config.yaml
arch: "vit"
model: "image classifier"
dataset: "crops of objects in photos (Visual Genome)"
train_examples: 123503
image_size: 64
crop_scale_min: 0.5
horizontal_flip: true
cutout: 0.4
targets: ["object"]
num_classes: 300
norm: "layernorm"
norm_position: "res_post"
hidden_act: "gelu"
mlp_ratio: 2
head_dim: 64
fused_qkv: true
bias: "all"
qk_norm: true
layer_scale_init: 0.1
parallel_block: false
inner_norm: false
moe: "top_k"
num_experts: 16
moe_every: 2
expert_mlp_ratio: 0.5
experts_per_token: 2
shared_expert: false
patch_size: [4, 4]
conv_stem: false
layers: 10
width: 192
positions: "learned"
pooling: "attention"
loss: "binary_cross_entropy"
optimizer: "adamw"
learning_rate: 0.0022
beta1: 0.95
beta2: 0.98
eps: 1e-08
max_steps: 17300
batch_size: 128
epochs: 17.9
lr_schedule: "cosine"
final_lr_fraction: 0
warmup_steps: 340
weight_decay: 0.2
Rows from block 5, named by matrix and row number. Rows with one number belong to one attention dimension. Each number is 500 + 25 x the weight over its row's rms, rounded and kept within 0 to 999. All counts start at 0. Numbers have three digits each.
# v: attention query, key and value (stacked) (model.blocks.5.attn.qkv.weight, 576x192, the v third), inputs 0-191
# proj: attention output (model.blocks.5.attn.proj.weight, 192x192, transposed), outputs 0-191
v.13:479506418605513508521492492462488466503501509506487504488495504498475508518496503506520483531498510518497484500453485489490514482489529511509508510454489492550502467477487490478486481539487492555478483497522528510526513545505496480515464507513517443500486501488479490493526513518480521547482444482508498496458492511494519447517528478487484521506490508508485507534501495483510496502498507527488504509506509502499498513469467487573466496457498538557518523496525539470479509531497510508458499513506479400464508538521495459511506500508506482511488484487440547495499508502466509508
v.14:510512567480459477472489493474494547466506491479562499488503497518564460503487488509511503478541524468512543506504507516487523508476460487475448475511493517494530514485507491476511527485493501435526538508469480509494506452461490511475521471521502521518501491462505494472486504466527500470494466518488517508520533473478490511470498543520469469469507457508523485490529496539490480496486484505503504500514507508492485526528518506523527511504496439526492558492476524530507465530529474472522507518485492526520469497469487597497501513510480487515534510431516474491516481487533503489
v.15:499513595410515530498491510466491471489516514522487512517506478518504499477492506527497489455544495514522490504503491480511495493546498518477512487503459473499454561538527546508518521474514506431472463516474531493495492533519525502491525435518481531507505530509554496492536502460533506449505499499479508508479516484500487548516496529465489514474506490514484482491486493492495512524496487477513494505482506499494471484502519472479510496513494509512491512509499518533510537466473482508496520523493476542506507508504494578479508528524480520493501508441568478523524461497495526497
v.16:466477489548522536514495518466457472519521530517488509525506468495436518507515502517494482466513493545519453501523474480483489479535541527487531476481473474517464496554528515497495492498511502505459501517530509506499504585537517465523497489436496526518491513512516493487563517514469529494493478486511465520452495497512496454522458515476492521470502520515482503526456509486513516517488510488501511537477539522506464486428494459512461486503503543517508499511517532501485528486505502512473492507503481472513488522518477426501501519519487490494473508431508496532504496498478490504
v.17:513500459472491453490488497495500541512485494476531488484502481461534500492507503484478507527422514475471508496533522529537478514460509455515486496497555528515561464468484486499495492518513481495528529493515431497487492477481482485502492553494501486491496463512449544520458489545501523525512507524517503466540511503497542482476492477547473487539491530501503514491523521532465510492492512513487497491508473494505522516513502535550497514467496454483494506488495498492496428492500511490539487472495520459522491502503514487530493462493516437471496496554423494504480509490493488487
v.18:523522586499486515492483500488526482478505501507494506491491507528573484493455505514508500494571506487503522499425513485516530480520475525492516515500460486510449516489500526478509493496486514507493494491492574493525513512508507512488513498619507475513501523489547479482502488445533473514504459495475524499492501490476484561510535511486500520485503460499493494497514497487488489524511478501508504485494489489492484500531490497491524496548493492520498562500496538505511542502492493495471520524493482488473520491488504601476511525499485531522524498469517507491525474511505514506
v.19:485499460419542512520504502481507442485496528521416509526520485484411510479504503495507493488453496514496467498486482465521458517519532504502519501473504489508506569509494535529494511481529496481466400503470506494497464520497521503490485433492463502473496524515516537522536498531506520469496535506509519500480503488530523515520531496474528519525492548502482486479492481474500509520511501502509477501480483476501487473482493488513502514462494546508488445516501487510500511468450495531483522510523487513482531527531521506508498493520516500483473508531531495520505487501468519493
v.20:489476440499518497501519489503461498504488492518492496486521503471416495532560501488508503508434504500509516499557495510442479531469517496499473472468529511500553495478484507516481539488512489470521481509457441511498476453493486498498474432373505554500501484491447516526512504526495518459507560499513500515497514505509498495483482506513483467496498519503526493485481484523519491475487515497496484504521505497504546500472506510498490501451504510506505442495486463511503455504501514497525499494508508546507483518499508449505491477502508514484484496493517495510484527487499511506
v.21:497466499557472517513492533506486496518522501491510502498488471490504512511501524510471498502533505530501478500489517499497516470528518535499560504495476482502432451533522504467482461519502509566467553498566525497502528592553492473542495558525526492511502517508528485491515500490462484555521468491499462492458470512481491475523463480493514537492505494524473525530484529490492503532501510481493525509478534510520496476464487498497478497547504510468493521482513545468484514483516516488473479500473487435508491492509479438517498509495487477493496492487467517514495494510491461520
v.22:518489575404498520500515512534505478497500492508464503497513493501491504483513517496487517474509492505507503497519515497487490513534485518496526495505485487468461550509512546515502529462516510454497475496472511483495474500524505517496516438495498558494523538514537497519496476467518473455536570503479514505502496498495468580507481506499521504494516495505495489474489496501498504518508487468516488490479488487502522464518519513421529506531499504443479454503490469519520516450476498496513516508491509585504509471487513537480507503498492546482510498503581480512504485511504509516
v.23:500511439631508496510491488510503490521485491489501495492487509505532514510481486491504506539510505514487489500466494500506519475492491502528514525487486498523483445482485477480507465540473504586498528481557544498518519520500487486518479578557511431491497493493464476488487496509473506569496462486503494489494478521497497451506521473503500512501496496497483519526510502478504503486508489525494510497506493505484495535511468500491473484516504522521527546504527504473494534519510507504483489494501519426473510483492495434493506497478503517523501489512445546482500529519475488511
v.24:509483498527456468483508502529488580507507474471583491480491512496539483523515499499492502513502510473497533501543512538486524509456482472488461487540528522481535446490507444482494489513491499510538586504512426512482529451481474507498516555462526516517495466484472494483466517502487489511494479506508475497523502500485493459476462504525491468493499481499520514513514513541495491477481514498485515498525517516507506515506513511512504507513506447471503517473481504485494447531559505472530467481485506500537452495486481478521489495486493458505520498492460494484485517488549473493
v.25:502521568449497520509483514496535479495516516491480509532490480530534519449454502507488499468556491520500457504458491484558503475554492509501536517532463476496435547544522515502521480502501511499462479495530567483492507569520525500503529525599481469495509535521575491484503495476502491512500471502482505489495484497506500513528508498474529541498508498503469495507504510466489521535517486495509505503461496500499446476521499475481505500536497504476487516515522522500497558466478483511477509514495492495495521484509496549497511526512489492498500507507531494506518459512485500496
v.26:510538534499489478485466486438505514488505510495540499478489485505600488496471504512498489514513517472483527500466516510531513484483503477499482509480499504545522467468490509473500491524497489477511520501506511504522511512486501484491495523564516456515488484493499511488488493481541513531496445505492524475524527497467545517485530502520433504513489478508500499499526521521470493511491492517492508494507484498493511522518507519593501502478491453552505584488504563508498459514494499483502509510490483425494505521501505580506504497517500460501513495487433500505507476487485519487
v.27:485515474438534508505501484467513457469490518524435505514521513499435491479491501499531489499470495487503500499465474466511472528493517492495482501472508511511537566479480520533496528483517492451488397504436499504511463471473526515472481416489468491480490502493499532516524503521530520461479521506509535514494521485523527528500551510478505495523487524489509477480511464485505491509511504513510474498501485477497494490497500490546520515435492533542499462519490485520501502504458484525473532510533486519471528536525523552497501494524520511508486504520521499504510487487490534488
v.28:490488399505499477508518490539494519509490498489503488495506512476442506522541494473509508530433504496486508499537503521480484520463517468515475513496550524487562470483480467517481497510507489525524511498495424510490492463478484500501476518414511515490501475496453520520483506540480500507490546504523492497525496517509526458481490476525506479532491521492516510494503502511510494473494517511487504501515499498506546487483505526520487512460507502468506433494500465482493445510518519497521480479514521497513488503507504423527485466490528475494488500586457501497478529495506488503
v.29:493463543565463517494507528493462527511530497500558500483495487504505497531525519526491490483550506506527511500525502513452534487503511530472510467497483484499474451522529494468474501503493505507504573516523487509504536534534489486524513504451545546541497506487514468476525518463477479506506466485499462516463496499472473479504441519499479494442510466512507509531469523525509495514476506469492520517507557528518500486458505487502482489534508484495498524470494548486488487523554511472494474515473478489520454509485468474506497531499474489501517493406501495509498494495526479510
v.30:489510449536538528517508483491505437490489511537424506485505533509443506514505505502544491534488492502507503494427488467471505507499526532503508516452494490526497518449465523511486509506498497527489409494449553505542487492499507515484463433509506477494491520495493485514530503496504490497483518475499527515462497508507495523522555490470508515508493510485499492497493461473527492495515497517501472486513484477493523491495470489503495493471499559544515468509505500485503539521466510526439528520527482486435538527516520506483506501497515552512492488509511539489505512511473533512
v.31:483504409472502467508514481521497513494482499485494488508511502476438505504532481467507509513426510495486500500545494516491470526460502452519465507495546524488570509480480473522494519498509489490523484498483426502476474455461491503492482488426488516479504482490450532522480501545494524484488557514519511494537509505521531462475504489529504473534491523494518496478517494512510496470496507521496496503509482495499522499497507519518496517445505494480499437507502441506496447502501497503541494491521527526513493500503511457525490468503530472488486506576484489503483521495492506496
v.32:487508400585507481512497490524520505513489502479490491517487509495487522500493486475502507534467498505473478502489490504520495487482506476537503532505522515505518460492485458505495470534485495576499515485548501501498505513486493488516476590511496433483499481500469507504475504547465513559482490500518493487520478519518533431499513463516521506532491523486497517515516508479507499485515514530493515505497496503500498509497481507517477500487506512488512491508525481471483495519509505511495485479518528436490513491512499409522494479491527472508485498581436523489480527507483476498
v.33:495513469523488461479477488468492559503493495478572490491494492483543484501490490497488493509477511471487518499531504521523499499460493452504466489514529532508559457489494461489504487518502489493528556502519436507486514467472490484504503565500499476497480453490453528483472504535501533527486455520517487476535518495495534449469495496529455478519491505498513513507533519529476496481485515517487509503521495511498485539510510508573499507469497450522505552493491510506487447528524486484535482478498512457532478503506494499523494480509502439502504508505416490495491505484513480475
v.34:511521609478490510488475512469519499489513506499515508510491488529585493469451504522490494471573499495508496504460503485538517474533477517487519501520460485504444524525520520483522488496495511482481510500516562489506516537513516499494533519607491475514499518504553486475501494461524495507503447500478506493498502486488491536510506517483494522482508475504481495506509508489479505528508485495510508499481500504494450506524503481490518496548494483511495571506503543513504543486493476497486511513486482488498511486495493588484511529510477505510516504446519492500521465503501501490
v.35:489495389477521492521519490517503473503486509502453495507514504469409523506528502474510505529416504506479482497507496498502468520481532479525497519478538504504549510476476493523483498506517491524501448492496456499498475496487497497498467484447502503475499499504469534536499500548479513505492554499523509494507492511524538467505514465512518504543487544495499506486503496491505505488505511518494489498501480484506532475478490517525482516443502529479501418504510467484494471491480517519499497494524519492488514514518515435530491471499536478481476496585472513508487515505477503505
v.36:504498538530514523496519506566493514526495486509515493510497522528504512511520485499501516492544479516522503500547492512464512502530470518501498505540479488454456494533512486527522512486483519504519538503499515499491507475514505515494521515455504543510521511504501453494493500462492468472508541486485476528522491511516440518496463513489513473465513472482510497497472492483527506475502489476509512496509517514485515499512518484379500478564515521452518477507505456510519553491527503498523484488500528576514494456465482459463497515478492574520514508497564484496501521512527499515
v.37:487534516461528513499480482422505446467494524522456511512511490507488496477467490505514492477499506497504493501465481468515483497507502500503496493458477490531507558495489543502505536485510495444481417502470549495516468513484524494487488418548472478485492516495520518502528491497535540472488488504489545502492526482509520532507554521483475511505496505505493477482508483488495495515506482515513484501493477487489476516505495484548507499455487516579501528524505511541505516495451476517485540532517487498474533523510524583486512508532503510499493510469523495514523472501460536487
v.38:514488505402449463502501514542533546486507495451511499528495480486510492471484502487473514483482506493478484506514514517558487509492481463501503507557529523456509529524519469500498479493512503504495521495532443488448499491482490517507530560530480489484511495503530533499466499529487492509500511533509487472532490496509527471495484487516559508539500514505488507491538515514477506520508512499498516505471493498517464471521517524506527534512498456425463464493490476490492458476516485487528485482491509527542483475515498508547491484499505424484502508575493477501494491488527465490
v.39:494490483437515522527503521537527456499513520507431506536496494497439523481495506504501499492495485537494459500468501473538479492543529517500543530518499485484449539546511515520498466499512509553447452496522527490489499553522517505509507528517477485490506522529555512518525507518480480513490526498502489497481470509525513500533509476458572551531496529501470506500483497456500514526523514498506504503465501490510480445474485490474496513524502545450483442513513498472491537459474509524464501494512482491496526502534506466519495496502510494487475506571514504509497490504491491514
v.40:523490614415473500474496515492486538492515491501542499485508485505556473500503513524490498470531508480514537497526523513491510509508487508464486469518492500480492513512520524491502518468516504428517538515463476504497503479504500508489533468495511567526503498498529501488499496457529476459520497512487497506507523478475475563484467537505473484468509474510508491483490507537481498512487492469504496495508511503504503491512533506486527505535499453489482526484465533523515475485514499477519505504474484548531478495479493590488498514504474503492525510442536458508514474488541496494
v.41:495517408570531510525502477520517449495475501510445499498501529499464515517495490475522508545484502512487489501438491481505500494498504512527510543477492499518492498464466492502510467534489508591487449477520539497517500495497493509498465520555503446475497514491473492511497496519483505542485506489506511495486480519515507467514553466490532522529491516491483511506521472452508496486523496534499492485503474479478505511511455496485487502491501555510522488516522481474501545504480504529467500504524510456457531498519517455500502481486524536520489490550466556486506526519464508516
v.42:502485514470493479476512496503467531500491481501534489481516501475492485518545504489498509494456509473507541499570511525456488528464492483494461470492534520487559487477492507511493544485509490438545525507460431507495478440489486500491499453399511568510507478490450515519480496509512511460519558508508499508532522500496495519465465517541461455492504494499533496481494499544499493477487511491497493506518500506503540508490526521486512504480503464486499476495478469528507433498514505480550498488498519556528470493482505498499493478503504507489504494479515478505483508486518505497
v.43:494517405592521483514488476483513484507475507489488496506496504496497511505473478481507506533469516500476478503461481495533494490474498482531492519486505510534530473470475474487509469533487499571498481483548516501507500497472493492510475558556485433474486484490452508495489497540478534550480459502516513489504498504517525429501544479511507507516485522496489508512523494472493502487509489542494498498507477495478479540509465497537475499471499522548526536513523491485495517521494499520491499500517522426474520508510506456506500487490516489516490501523435539489506522513463498490
v.44:512499517371498500521517491542540494487504505497449511514504509511464508472498509490508507489469487493490489499480502501531482520496502491495505514528524494475506570492497506523494516482516500483490417496466488494477480462484505546481519447508486516482519519521546512513492496500514471454497557507484523491514492499507505538513528502484571519531501521492485484474500488495505512515511495494499484483485464477505504456521510514480525519494494506449482411501498464490511501473473503515499513505511491574497516504520529553506498499494513490474501500558560494501496491503501524505
v.45:498484538411482490485512507495473531487507493501529499490514491484479483503541512505494495471477502482517526499562513517470489528484500490476468462502522511483537521499508513509489544474518492414520511517444433507483486456494495506486516429410504573517504491497496518512502504498520503437512545511503495507512521488496497528479462524514477470493507501508526488481492501543500496498481517480497489505507509504518514483485533506504523510477499462481480464486469486523502440496505498480536499497492489573533469510497503533510495494515494484476499500469541463513491491476526506495
v.46:518534542513491477478473471460517535486489492491543499481488510525605474496460486503508502513521513461493532503467502515527518496471467478498460501505495517524534486455482488479512502508485497471530511494490517506513509443459495508481506512577503461504492473486485496475474488480539506508491447510489532489538528487477507518474544522519462479497493472492512489495531501515481489489497478523496496488523473497482495550546503512553516498488492457556511583499494523521512490533504485488513511508496500477496503501484505601478504505499491497517529501471469501484517494493506521480
v.47:487464472579533525507516512497452456530493496530477496482518492474435523527547510498492505501472497524514487490536492488435494505508527542506530474447497478515493470489496537508490524492503496501502501502496508498528484538543494477514474451410524561508503518508458486525522493509474511492535546474513488518466494511505467504507454498516471492463510512505500507505451498502518507491491504477500482513504518508501536495453489491446470474500506538499513472504510492500501515483494524504496501502499514512482496498487490407483501500487502556491485485435521513516487517521467502514
proj.13:485512477536476478485529505521519509480490528489489494514489532455510497491472486539433501488518495518507489501469482497490497487488475495477490489544531496485478511485511477537519556430460499511513513489516510496510458502488533557492478484504546503524486493479539488489470491483500509456491482517504478527461488510554438551497495498453499481541486492488488514496497491531519489549478479478532481499564490507470488528528435472479504552485492459524518470486482476522498467537493493479465509486471495531523437499489510506488519532485516500484502504508481451505451493469530490512
proj.14:486492499478495487489498499457502462529514445483472487554491496480452483474478490463500496534486482496473524483493496482504488484506493480493496483465494558514484516503491498496469507549524479473479482481476491500487507480519509454490490463502513481488502479472450516477551505489415477513478487479525446502537493464537520484532509518471489528554474534490486481484536489472447481448515467524506501485481478493473486458477503471488497490482486566507482508559489495498484538497492483512487556492485484470490567499485466525507484465477518489515490503493499502518469487512450514479
proj.15:481509492504479517484494512462525473487453480475522477508475484484470490493472499424480559581484488505480495542536510503494501484504482485559509512476495487479496519512482484479539477502537494495500453478519492479509494518487468491474495465532493487471488482471483517491463486492454509501484483480514546494493501524525529516505496472495489500478494524479494514500495479450475494436534477579488507490494478480475525514490451504469486464469485476520484483563485507455495484495538498482473502492463500493454541484479494496493490468488525485507483515482502573473547478494471504492
proj.16:465490466525451502464543479486529493449485487467494468474480505455505488494450477498470564501489489489495517533488490479490486492478457480528501484513503512476471492494499476507523518452503481496489494480517502489512474501504497506473469478533522480505486464453523510481462476481524496497473495517481526488459491539493478593481458487485491501514489487464475530499534484515520479505511463509503513489554477491454518497539469510468514496470481453503493471485456498515518450524480492469444527488443488552476529488468516489461486485477512489468480508483467512478509482492517476504
proj.17:488524483465491480505468509521488509526510498516492485520494535534571511510527490538519464472519526483518477470482503510484520504501488501442575542508496469506531490472521487510450507528473499503516503496505492488467536524486509493513509531479456514481478505521525523507516491488520454534502493511478399498520487502480492438447507522549507503493522467510500508488512543467480499510464516429485481509475512495525447441475523502489506516513523545465463478492528506532511504481520493526514505501501512492531517482511532539494475529497467493517511474530502505494483478534500491511
proj.18:515497535501515541537476494496496466529494494530494528525517501508457515507516533473522494549519535555507501494520528525518537514548518500494459501462499464539532500524501510534535499512523491488515513494495506530533477508506522484526514491515495519505528521524501493501494518503468504487508490469516479569536504482581504470560518442491522482502498545523545505503469493510468515470521509519489542538520520513509481536461468465509472520509524530519495533561535508466501504499515529536544495513520517453481451521531487472528513497494528494536535514508527493501495510473486494503
proj.19:486529493514489477486539522503535533504459525484559473499471500522496483484507474440440514519521497485511450504510495481483496484479496485531516534546510485474504560476514489475513489476486515522522470496513482470482482506461502563497500508505485476486464491492515461491458487486493512480498487467514567484481484540480490468452533518504490458442499491504483509484451478469510477509485489531514455482505492488493526512468464493479495471505493439506545470497508488491460496483570474477496461487480498508527450478484517506499507547486504499499469514494499538498526470490530523509
proj.20:485493475505479452476492497502512513487484507472530480490472480491488473481476474497469499464487474474470505492487475475473474477476484476544522476553497529462480495470496476443482505512450494505462492486490480473453532475476485494480475474450516481514469484480488499478519475475513515476481480487473521437470483494453500530461495565481479526531475465474468485476524507489521468510496477549502468475465481482476510474527531515472524487485477469483494464476476472538470521492510463486462515478470478546550527475476484545476484507477472475482471493485478489500502477521496531490
proj.21:483488484505484539496508489511476477494503489512476487442522506476511519533481517548537531484498516522530512522483513528494514531511476506502501490495496475503503438515496495540528510470510466536494530493522514516540483515512538475507486490534502540532518477481566548514447496503546477511481508535456483551480508525492503559520430457501520494507525490473523516528519509555510525512505498463477551520546504501492464489533494515486498530481508475469479510496484514498545443518455526500497512522477510544464516505492559478459490484499493480498524506490493504510514509471512466509
proj.22:502501513479525532527452494496482486522476488521544500452508466548490508512526527467554505520502508523493501516538519528494516516537528499559495493475476469499529476509485503452528449559507495526483490494491483500512529519485470459517522509491466516487502515523500511508483500507512500518502497463474548485526508504462557484520482490523507501449509503508532490491461512488493514461530520560455524513434509488522517503469554531505487451503518479461481505538521503459489512459528508519544463512518504505486521499517496490488496480497482481527516515490520546498574495492476526486
proj.23:517485511512524502532496474524492496481531544521462530500515523515540522492516519586512475461529512547501511491486487516514517500504512511449458487491516472526502477499504501548501540452464501487516534504485515525545472492520501523507508527498512517519512532524518468497490511490534489475517494526511471541485487471538448537547496470476516506530480502521521491493470505541505497551478508448491513511563515528518498558523488504509505536513519505510503510477525490506526496523467506520526506499543504490506436523529492470517523522503519530485528510505508434486457516479547472495
proj.24:499479498470498503484499491504464475514524476502442505499526498481495505522487503533541477464465495454502526470473502502506471519493496525472527500492488553523470467525483521508452499531527487511487520522504516516485519481539513456499490493492510518502536483480486546519556505531495478540499529536479443492521517486475522493502485525509502536539516489481488492531571511499485529506506507459507518500480497500491466438529546503527513523499489565478490534478465517533519519495430519499481544520499497504481579511482512524497479460515481498496501470493489479522468524542459495508
proj.25:521521514503529535523516508484496491510499501516498511486522510516519520516526523470517524548507513523528482537530527524523517509521519523492483514448510465521517521525494519530539475489548522509538481515521517516556475535513493516515528524568478505469520512518508506518449525517482489519518522505535529550522509525517515484525493440518517461433524534522526511515453487503480521473515525490498513513517517514525512528469467503518475478514520486515512524525527531433518470509512524493532459519518518468437484517517516453520521490525532528516515521502520550492536520468507481501
proj.26:492525500501462498512466517505511477518497482507475492574483541465515511500497512509468490546514531528497485502494516505494532496520473477443533536484510464516531518489517469540500529500496480467516494475511495501484506540492525510502505471496504506492486499502508528493506486481473475498491470499517379536518494490586475484489522479508512494538498503500516525492519527484469494481474490462508501523520503498499441484482436457459492550495516544529452480560512502514526485510526500509488533489478518477518482496505505529513507518480516478531534496549511493499462476498478482507
proj.27:491530500532492470482533528493534535502478507476549486545471513501469474479498472439430485522522482471503466493508488465489481479478510484512506524536506515478492582483516492482493503484476523491519470495500479471467485498466500555490498493487506463497477493487477452487503490498461534470499486460526537471494490515519477452455550527491479470480488497506467503485473465470515482496492485535537447474486484487488522517466466464490498488512483484531546479507497479504442522495559476485490471480487484490539441483481484523512505538487519503504468500509494510499497477503511531508
proj.28:506500494488513466493515507534472547513532517503504495476511490512538497504521492537502467424495488458509493471485492492485472504471512515478518519551486522497484501482513510475470487523479518526499521527507498493449538490499511537505500530457509502524494502516512488514536496519553508506515527512477497446494509514422497483435514573522501501490517458497480486507512524517538511550443522461535470486471509506520492461523560512526523501522496477471521495443485500558496523484477485480494485510516492530565507502494514530488507533519452510500493486510491469523487519526503518501
proj.29:473478485511461532475510479484492466477494463487462485470508491439475502517449506516509537493470499493487537514479509504501492518514467495531499456504498529491480446528482493508511510495522460515472510480509510520514495496525515452488471453519532512522521463455517547498507496497504495504469503517462481505488505510501508574515443492485501521549499495464501512520564505535501513494531471508497550508516480486464482466541500505479510525459482496489469512496457500516526472520446516485458544510452497555471560498474516500459473455486499468483507499486484496511495502495475482507
proj.30:508509521541502490507507509517523521493467552503539523513487506497468490483504498483446478502529501526498481487502491489502504493503515495529462478558516484478513545498515495493532523469443510505523504496505489497497475485473516562497503500466539496530493524511507448494492502492497557427509478462512546501480489493541462490495539506471485464495478495516506493489455487518525494540495500543528481500516497495509514556491456474498489523508491450534542491491518462504459517509531495495517462479513497511551391495511476505509525553489514491500499515501510458493476494480526524509
proj.31:506506488475524442497518513515495548517537510485525486503488488529545479477526477509476471454508472466493487480494487478487472472464517496472517515531489523485484537461508501460468482533473528514501480517492484471449537484487494551498508530471490472496467504514484463489538503498511494509510507489512507434506489504425494475450538586505491509482491484503470473476486511481506477526444509490525437466469502498516515474493543512514516468521492484483529479461504485529470535481516458486494478489516482503568509489494485531506510533506472528506473504508493487515498498523509532479
proj.32:530499504503527487515534503531489546495563528509480518493522522513557510496533500569494465444524499501523487490477495500507492501476522516423484512506509496518497512487524511541485516465488530491530522526501515511513491492507517553517516550511504495516504523531508465506502517505545494502520521532525487508494501506476459503488511500509509487489506483521505491498472505549526498566449525409523478494536523525526502526513508506527512522532514496504526511436518499519518493519472494499531471505535501495519443518519510477513529543515504547493510496520497449510466527486554484499
proj.33:485505478484478469478505507486499495490542469490456484560490544483536500497481477547494485488492491453514496480466484472496487491472474493418554540490496518519483499494512486527440530496493496470505499490487495488462513499513517496480484491514477481493500476479488506495541485498479457537495499527511405496511487489514470478468510524512496533547506483487468509494559509463490498500471489428507483487519492494480464453503490469491518530502497578504477488487476519537516506520482496507458552494481492471505537494478505536505472487501492510495494464519485494501458490543496475500
proj.34:502504519497500550513488493463508454500502469509482508521504517495482511507495522470522523573510519530511506524523523512523528507526501501488491509428502468528520504531496507544519498500548493472520484489507505517545473522512501469504515491557475505473518497499485513500480511506454480520495494490528474558532503503573512490547499422505510493489508544512526515509495486484460509445535502498477538521527499500498487526467453480499480496491511546530482526559521522448524482510505524522521503506498516453424508508509500468522494469498545506518518513501519536483510499487491474500
proj.35:505521495502517458507523529541502555511491543504535491481496508520541498492536487507468480457528490485515466484488493500482489489473518504499515530555498488477504530471518500483500487494451530544516497521515488474469510501469506577511513535475493494505469513523533460504490498499537508491523508493501529464484484530450480477438525550513499468459507470514487483487455516506526492545450522487525443482485513502528507485498508506508503493525504439479539473451514484520475514474527480482510455493518501525576451490507520520496520558507480512503487512510505490516501500499528524499
proj.36:527462526495529533516469464489476493471532500503487539452519457522491506500504531512563506479477493513465542509542509505522497507508523508532463459468478511511500470528488520472516467524531503471487516510490507526520515477523442449492509524492507499505527527529444491508524514522536533507513520499488564464506519468462523539542493490504497537494488501512523480506504503518510510494517516533485548512472508502519545532531564546538512461497496519504488538481501508489527529498449518507518491502539490490469551518524454459504502468525500521487507502477507492475522538517493489475
proj.37:488527487512485465500510523482549511497482498481535478558463513488487482468492479455430517555525489522489477517501485477489506464492495466501497512504512480483496549467508470490510517474473512479503458473488483475492480511475495543491500470508499467483463494482488466470483489460451496472487460464543505500491472501552474498495539501473489485508469521504484499465466482466492457476496471542507456479520484500481520530463433469466488491496496484539508458541511479482463495509579468495485498471481491481526447488490480508512515524468524499507479514515498515496501464478512513494
proj.38:509508499455539502503524520505466505549523484511494491481535497538525514531534506487543489494492497459537482489494513518508485520500521531465520551474495514531493504510490530505466459544554523541507491538509517503507517517513527505523518533530460523473522494509517526526498520536495461560508542517509495508542520528442547433488500514540524482445542512501501496521487492479482524488491531452501488495473524517522486453464536513531493479533516517462534519495504537478490496476493506490528478536525509482463536515496548504515501486525478521518495480498508541527530521508488514509
proj.39:513507513502524523499541505518492528509484530510529504448527490522508512534520505475520517498501508487544468508516517521514495526498514532506488536516503486519504520518501526516531471486546520540530507539539521507513483513494523546521506541526484518497520498511541500536450510538539519506515546510497557520492520563460517468473506480541517447414544505503504520537462482515525529515489530491512502507514521516523507519492489522528491482525508439494552518478504535478494463487503522468523445535516516503474468517500552481505514519539498517505495509492508527493533523482525496526
proj.40:478490506481474535491464492467490458522474448502498493511501481491460500519472516456539519535469515489484516497519520507498513517526481491537527497475475511503515477527490499479491483552537462495474493477499493505481523506511492422494491469501481506490518479482488557507520493502470492525478497482463473501524511493502544483502475489522495517508515504479510510518551510466467521431536491536480548518456487476487476444485522499484492485478498543481454521554488521499516513478499517516490537510470506485473587497487506519480466450493491455514506492486514547498518493528444501501
proj.41:524496514503544486528503497537502512503505564517507526491516516532512510489541512528491465464546494532525491483491492507507494493490534521479464508519507473514495523493502512524516516479454532521531529526502510508516477486487512562516525537484501518518503534532516435506480512515520518465530501494525521523487481492519457488519536496478507482484493506525513475496435488516515503549467528492511471497540521526525516563493477491529492514529517471518542508475528484498475527502500508506544465502555497490536402516518484488534540547517510533508514509491504453492473515482544506490
proj.42:481494491484481479486453494485501494496510466487520476501476489497488480486492487496509491479492485478472524495499491489476490485494493475535534482500470525471503483478498486451465488565471479487460485477479474476449554486487473448487492475458478482491477485496471510482550486486499493518478480474469470436508484482460525504471491544503480547537490475480484486478548528475497482474507491534478489488433486471497487450509568517481524474488489527473456474502493482529488537477501471510486520486483485522530574475486476546479463482478477469504491494500494507495510476541466523481
proj.43:510497496508521465517529499531520513501517546507478513532503529522544505478524488550471471468539501516511488476472479486509498480483508505441478511511525488525486529476507493544474540452461525489530517509484512504514469487508502558509511524503496499504491520515516433486499506483500478477517492517542475528487469480535433498509529505477509492519482509522501490481461496509496476545461502448510457492569513535506514534499458479512503524526517502521527494465522492517496513511513486509517506490530497477535415518512490483535531539495512545485498504503496449497448502492554489497
proj.44:525517522476534504518501520519493506555465523522533519483527465549501511518535511446506487519494506487520466490510515514512496517516536533520501533511511489519507532517479527466505451544532537544511485533516513509504511522502497534524530522483483516469517524525510501519500519532486504520526531479522548494538518516466535432485536524532513460427524517521513498520458502475496527504508532525503484508458519514517521497462511505538482472532519462485555510502512523474472511463540517471522441530532511497503467520513514500525522510522472505521504491499513526510539517499479543525
proj.45:480507483484468485469482507475501489505478461475524469501478481483471474502475482452494514509471483463481507500500503490476485493491481486544542494512487537466495493487490493446482480554502481512469474487498483473456537497483492463482481465483500483485484470474478542493524486500474500523471494483470494452507508513460541493467488543511478523507507486471474497498553502461493493459522486547495494488434481465485486440497533509475510475480478511477477479515477494509482512482507482487463518494456489528499586470473502551469458475488476461504479486495485543508521479531451527496
proj.46:511505517491505487526462507488511472534508489512473522585494513502490506481507511499482468534511514520484500480497498483516523489519506485448496513472518499533513531506498486523465526519503504444507500481478498515495501509521492490499519485483493491481511524517463483484549505493437483496510474486549421523537489436583479451527543496491503512544472528528517495483504509470462489475495493483501494510506509512495487506468466457496488527509514575540483504548520505501496535509531503530509537487519502436514470516522457512545513490488516500518518483527516480499452493516476504499
proj.47:484486487529459512491484468507516494445479501492514485455473496490506487488481493529493531473518507533478526520496488496481515493501479476569495442522484485447520453474509475477523517483431468498475513468485481492502498485478472467489484484487516490523469497499522490479486481463544508469483468488445525468463470504484482597505451500481485525534481465491504507475516524537519477517522484535469527504500485473496510506539530526469515487472491456476449474481506463526517490498489486521494513474470496560522511472502482496458478509473498472475507520485493485475510475493521492483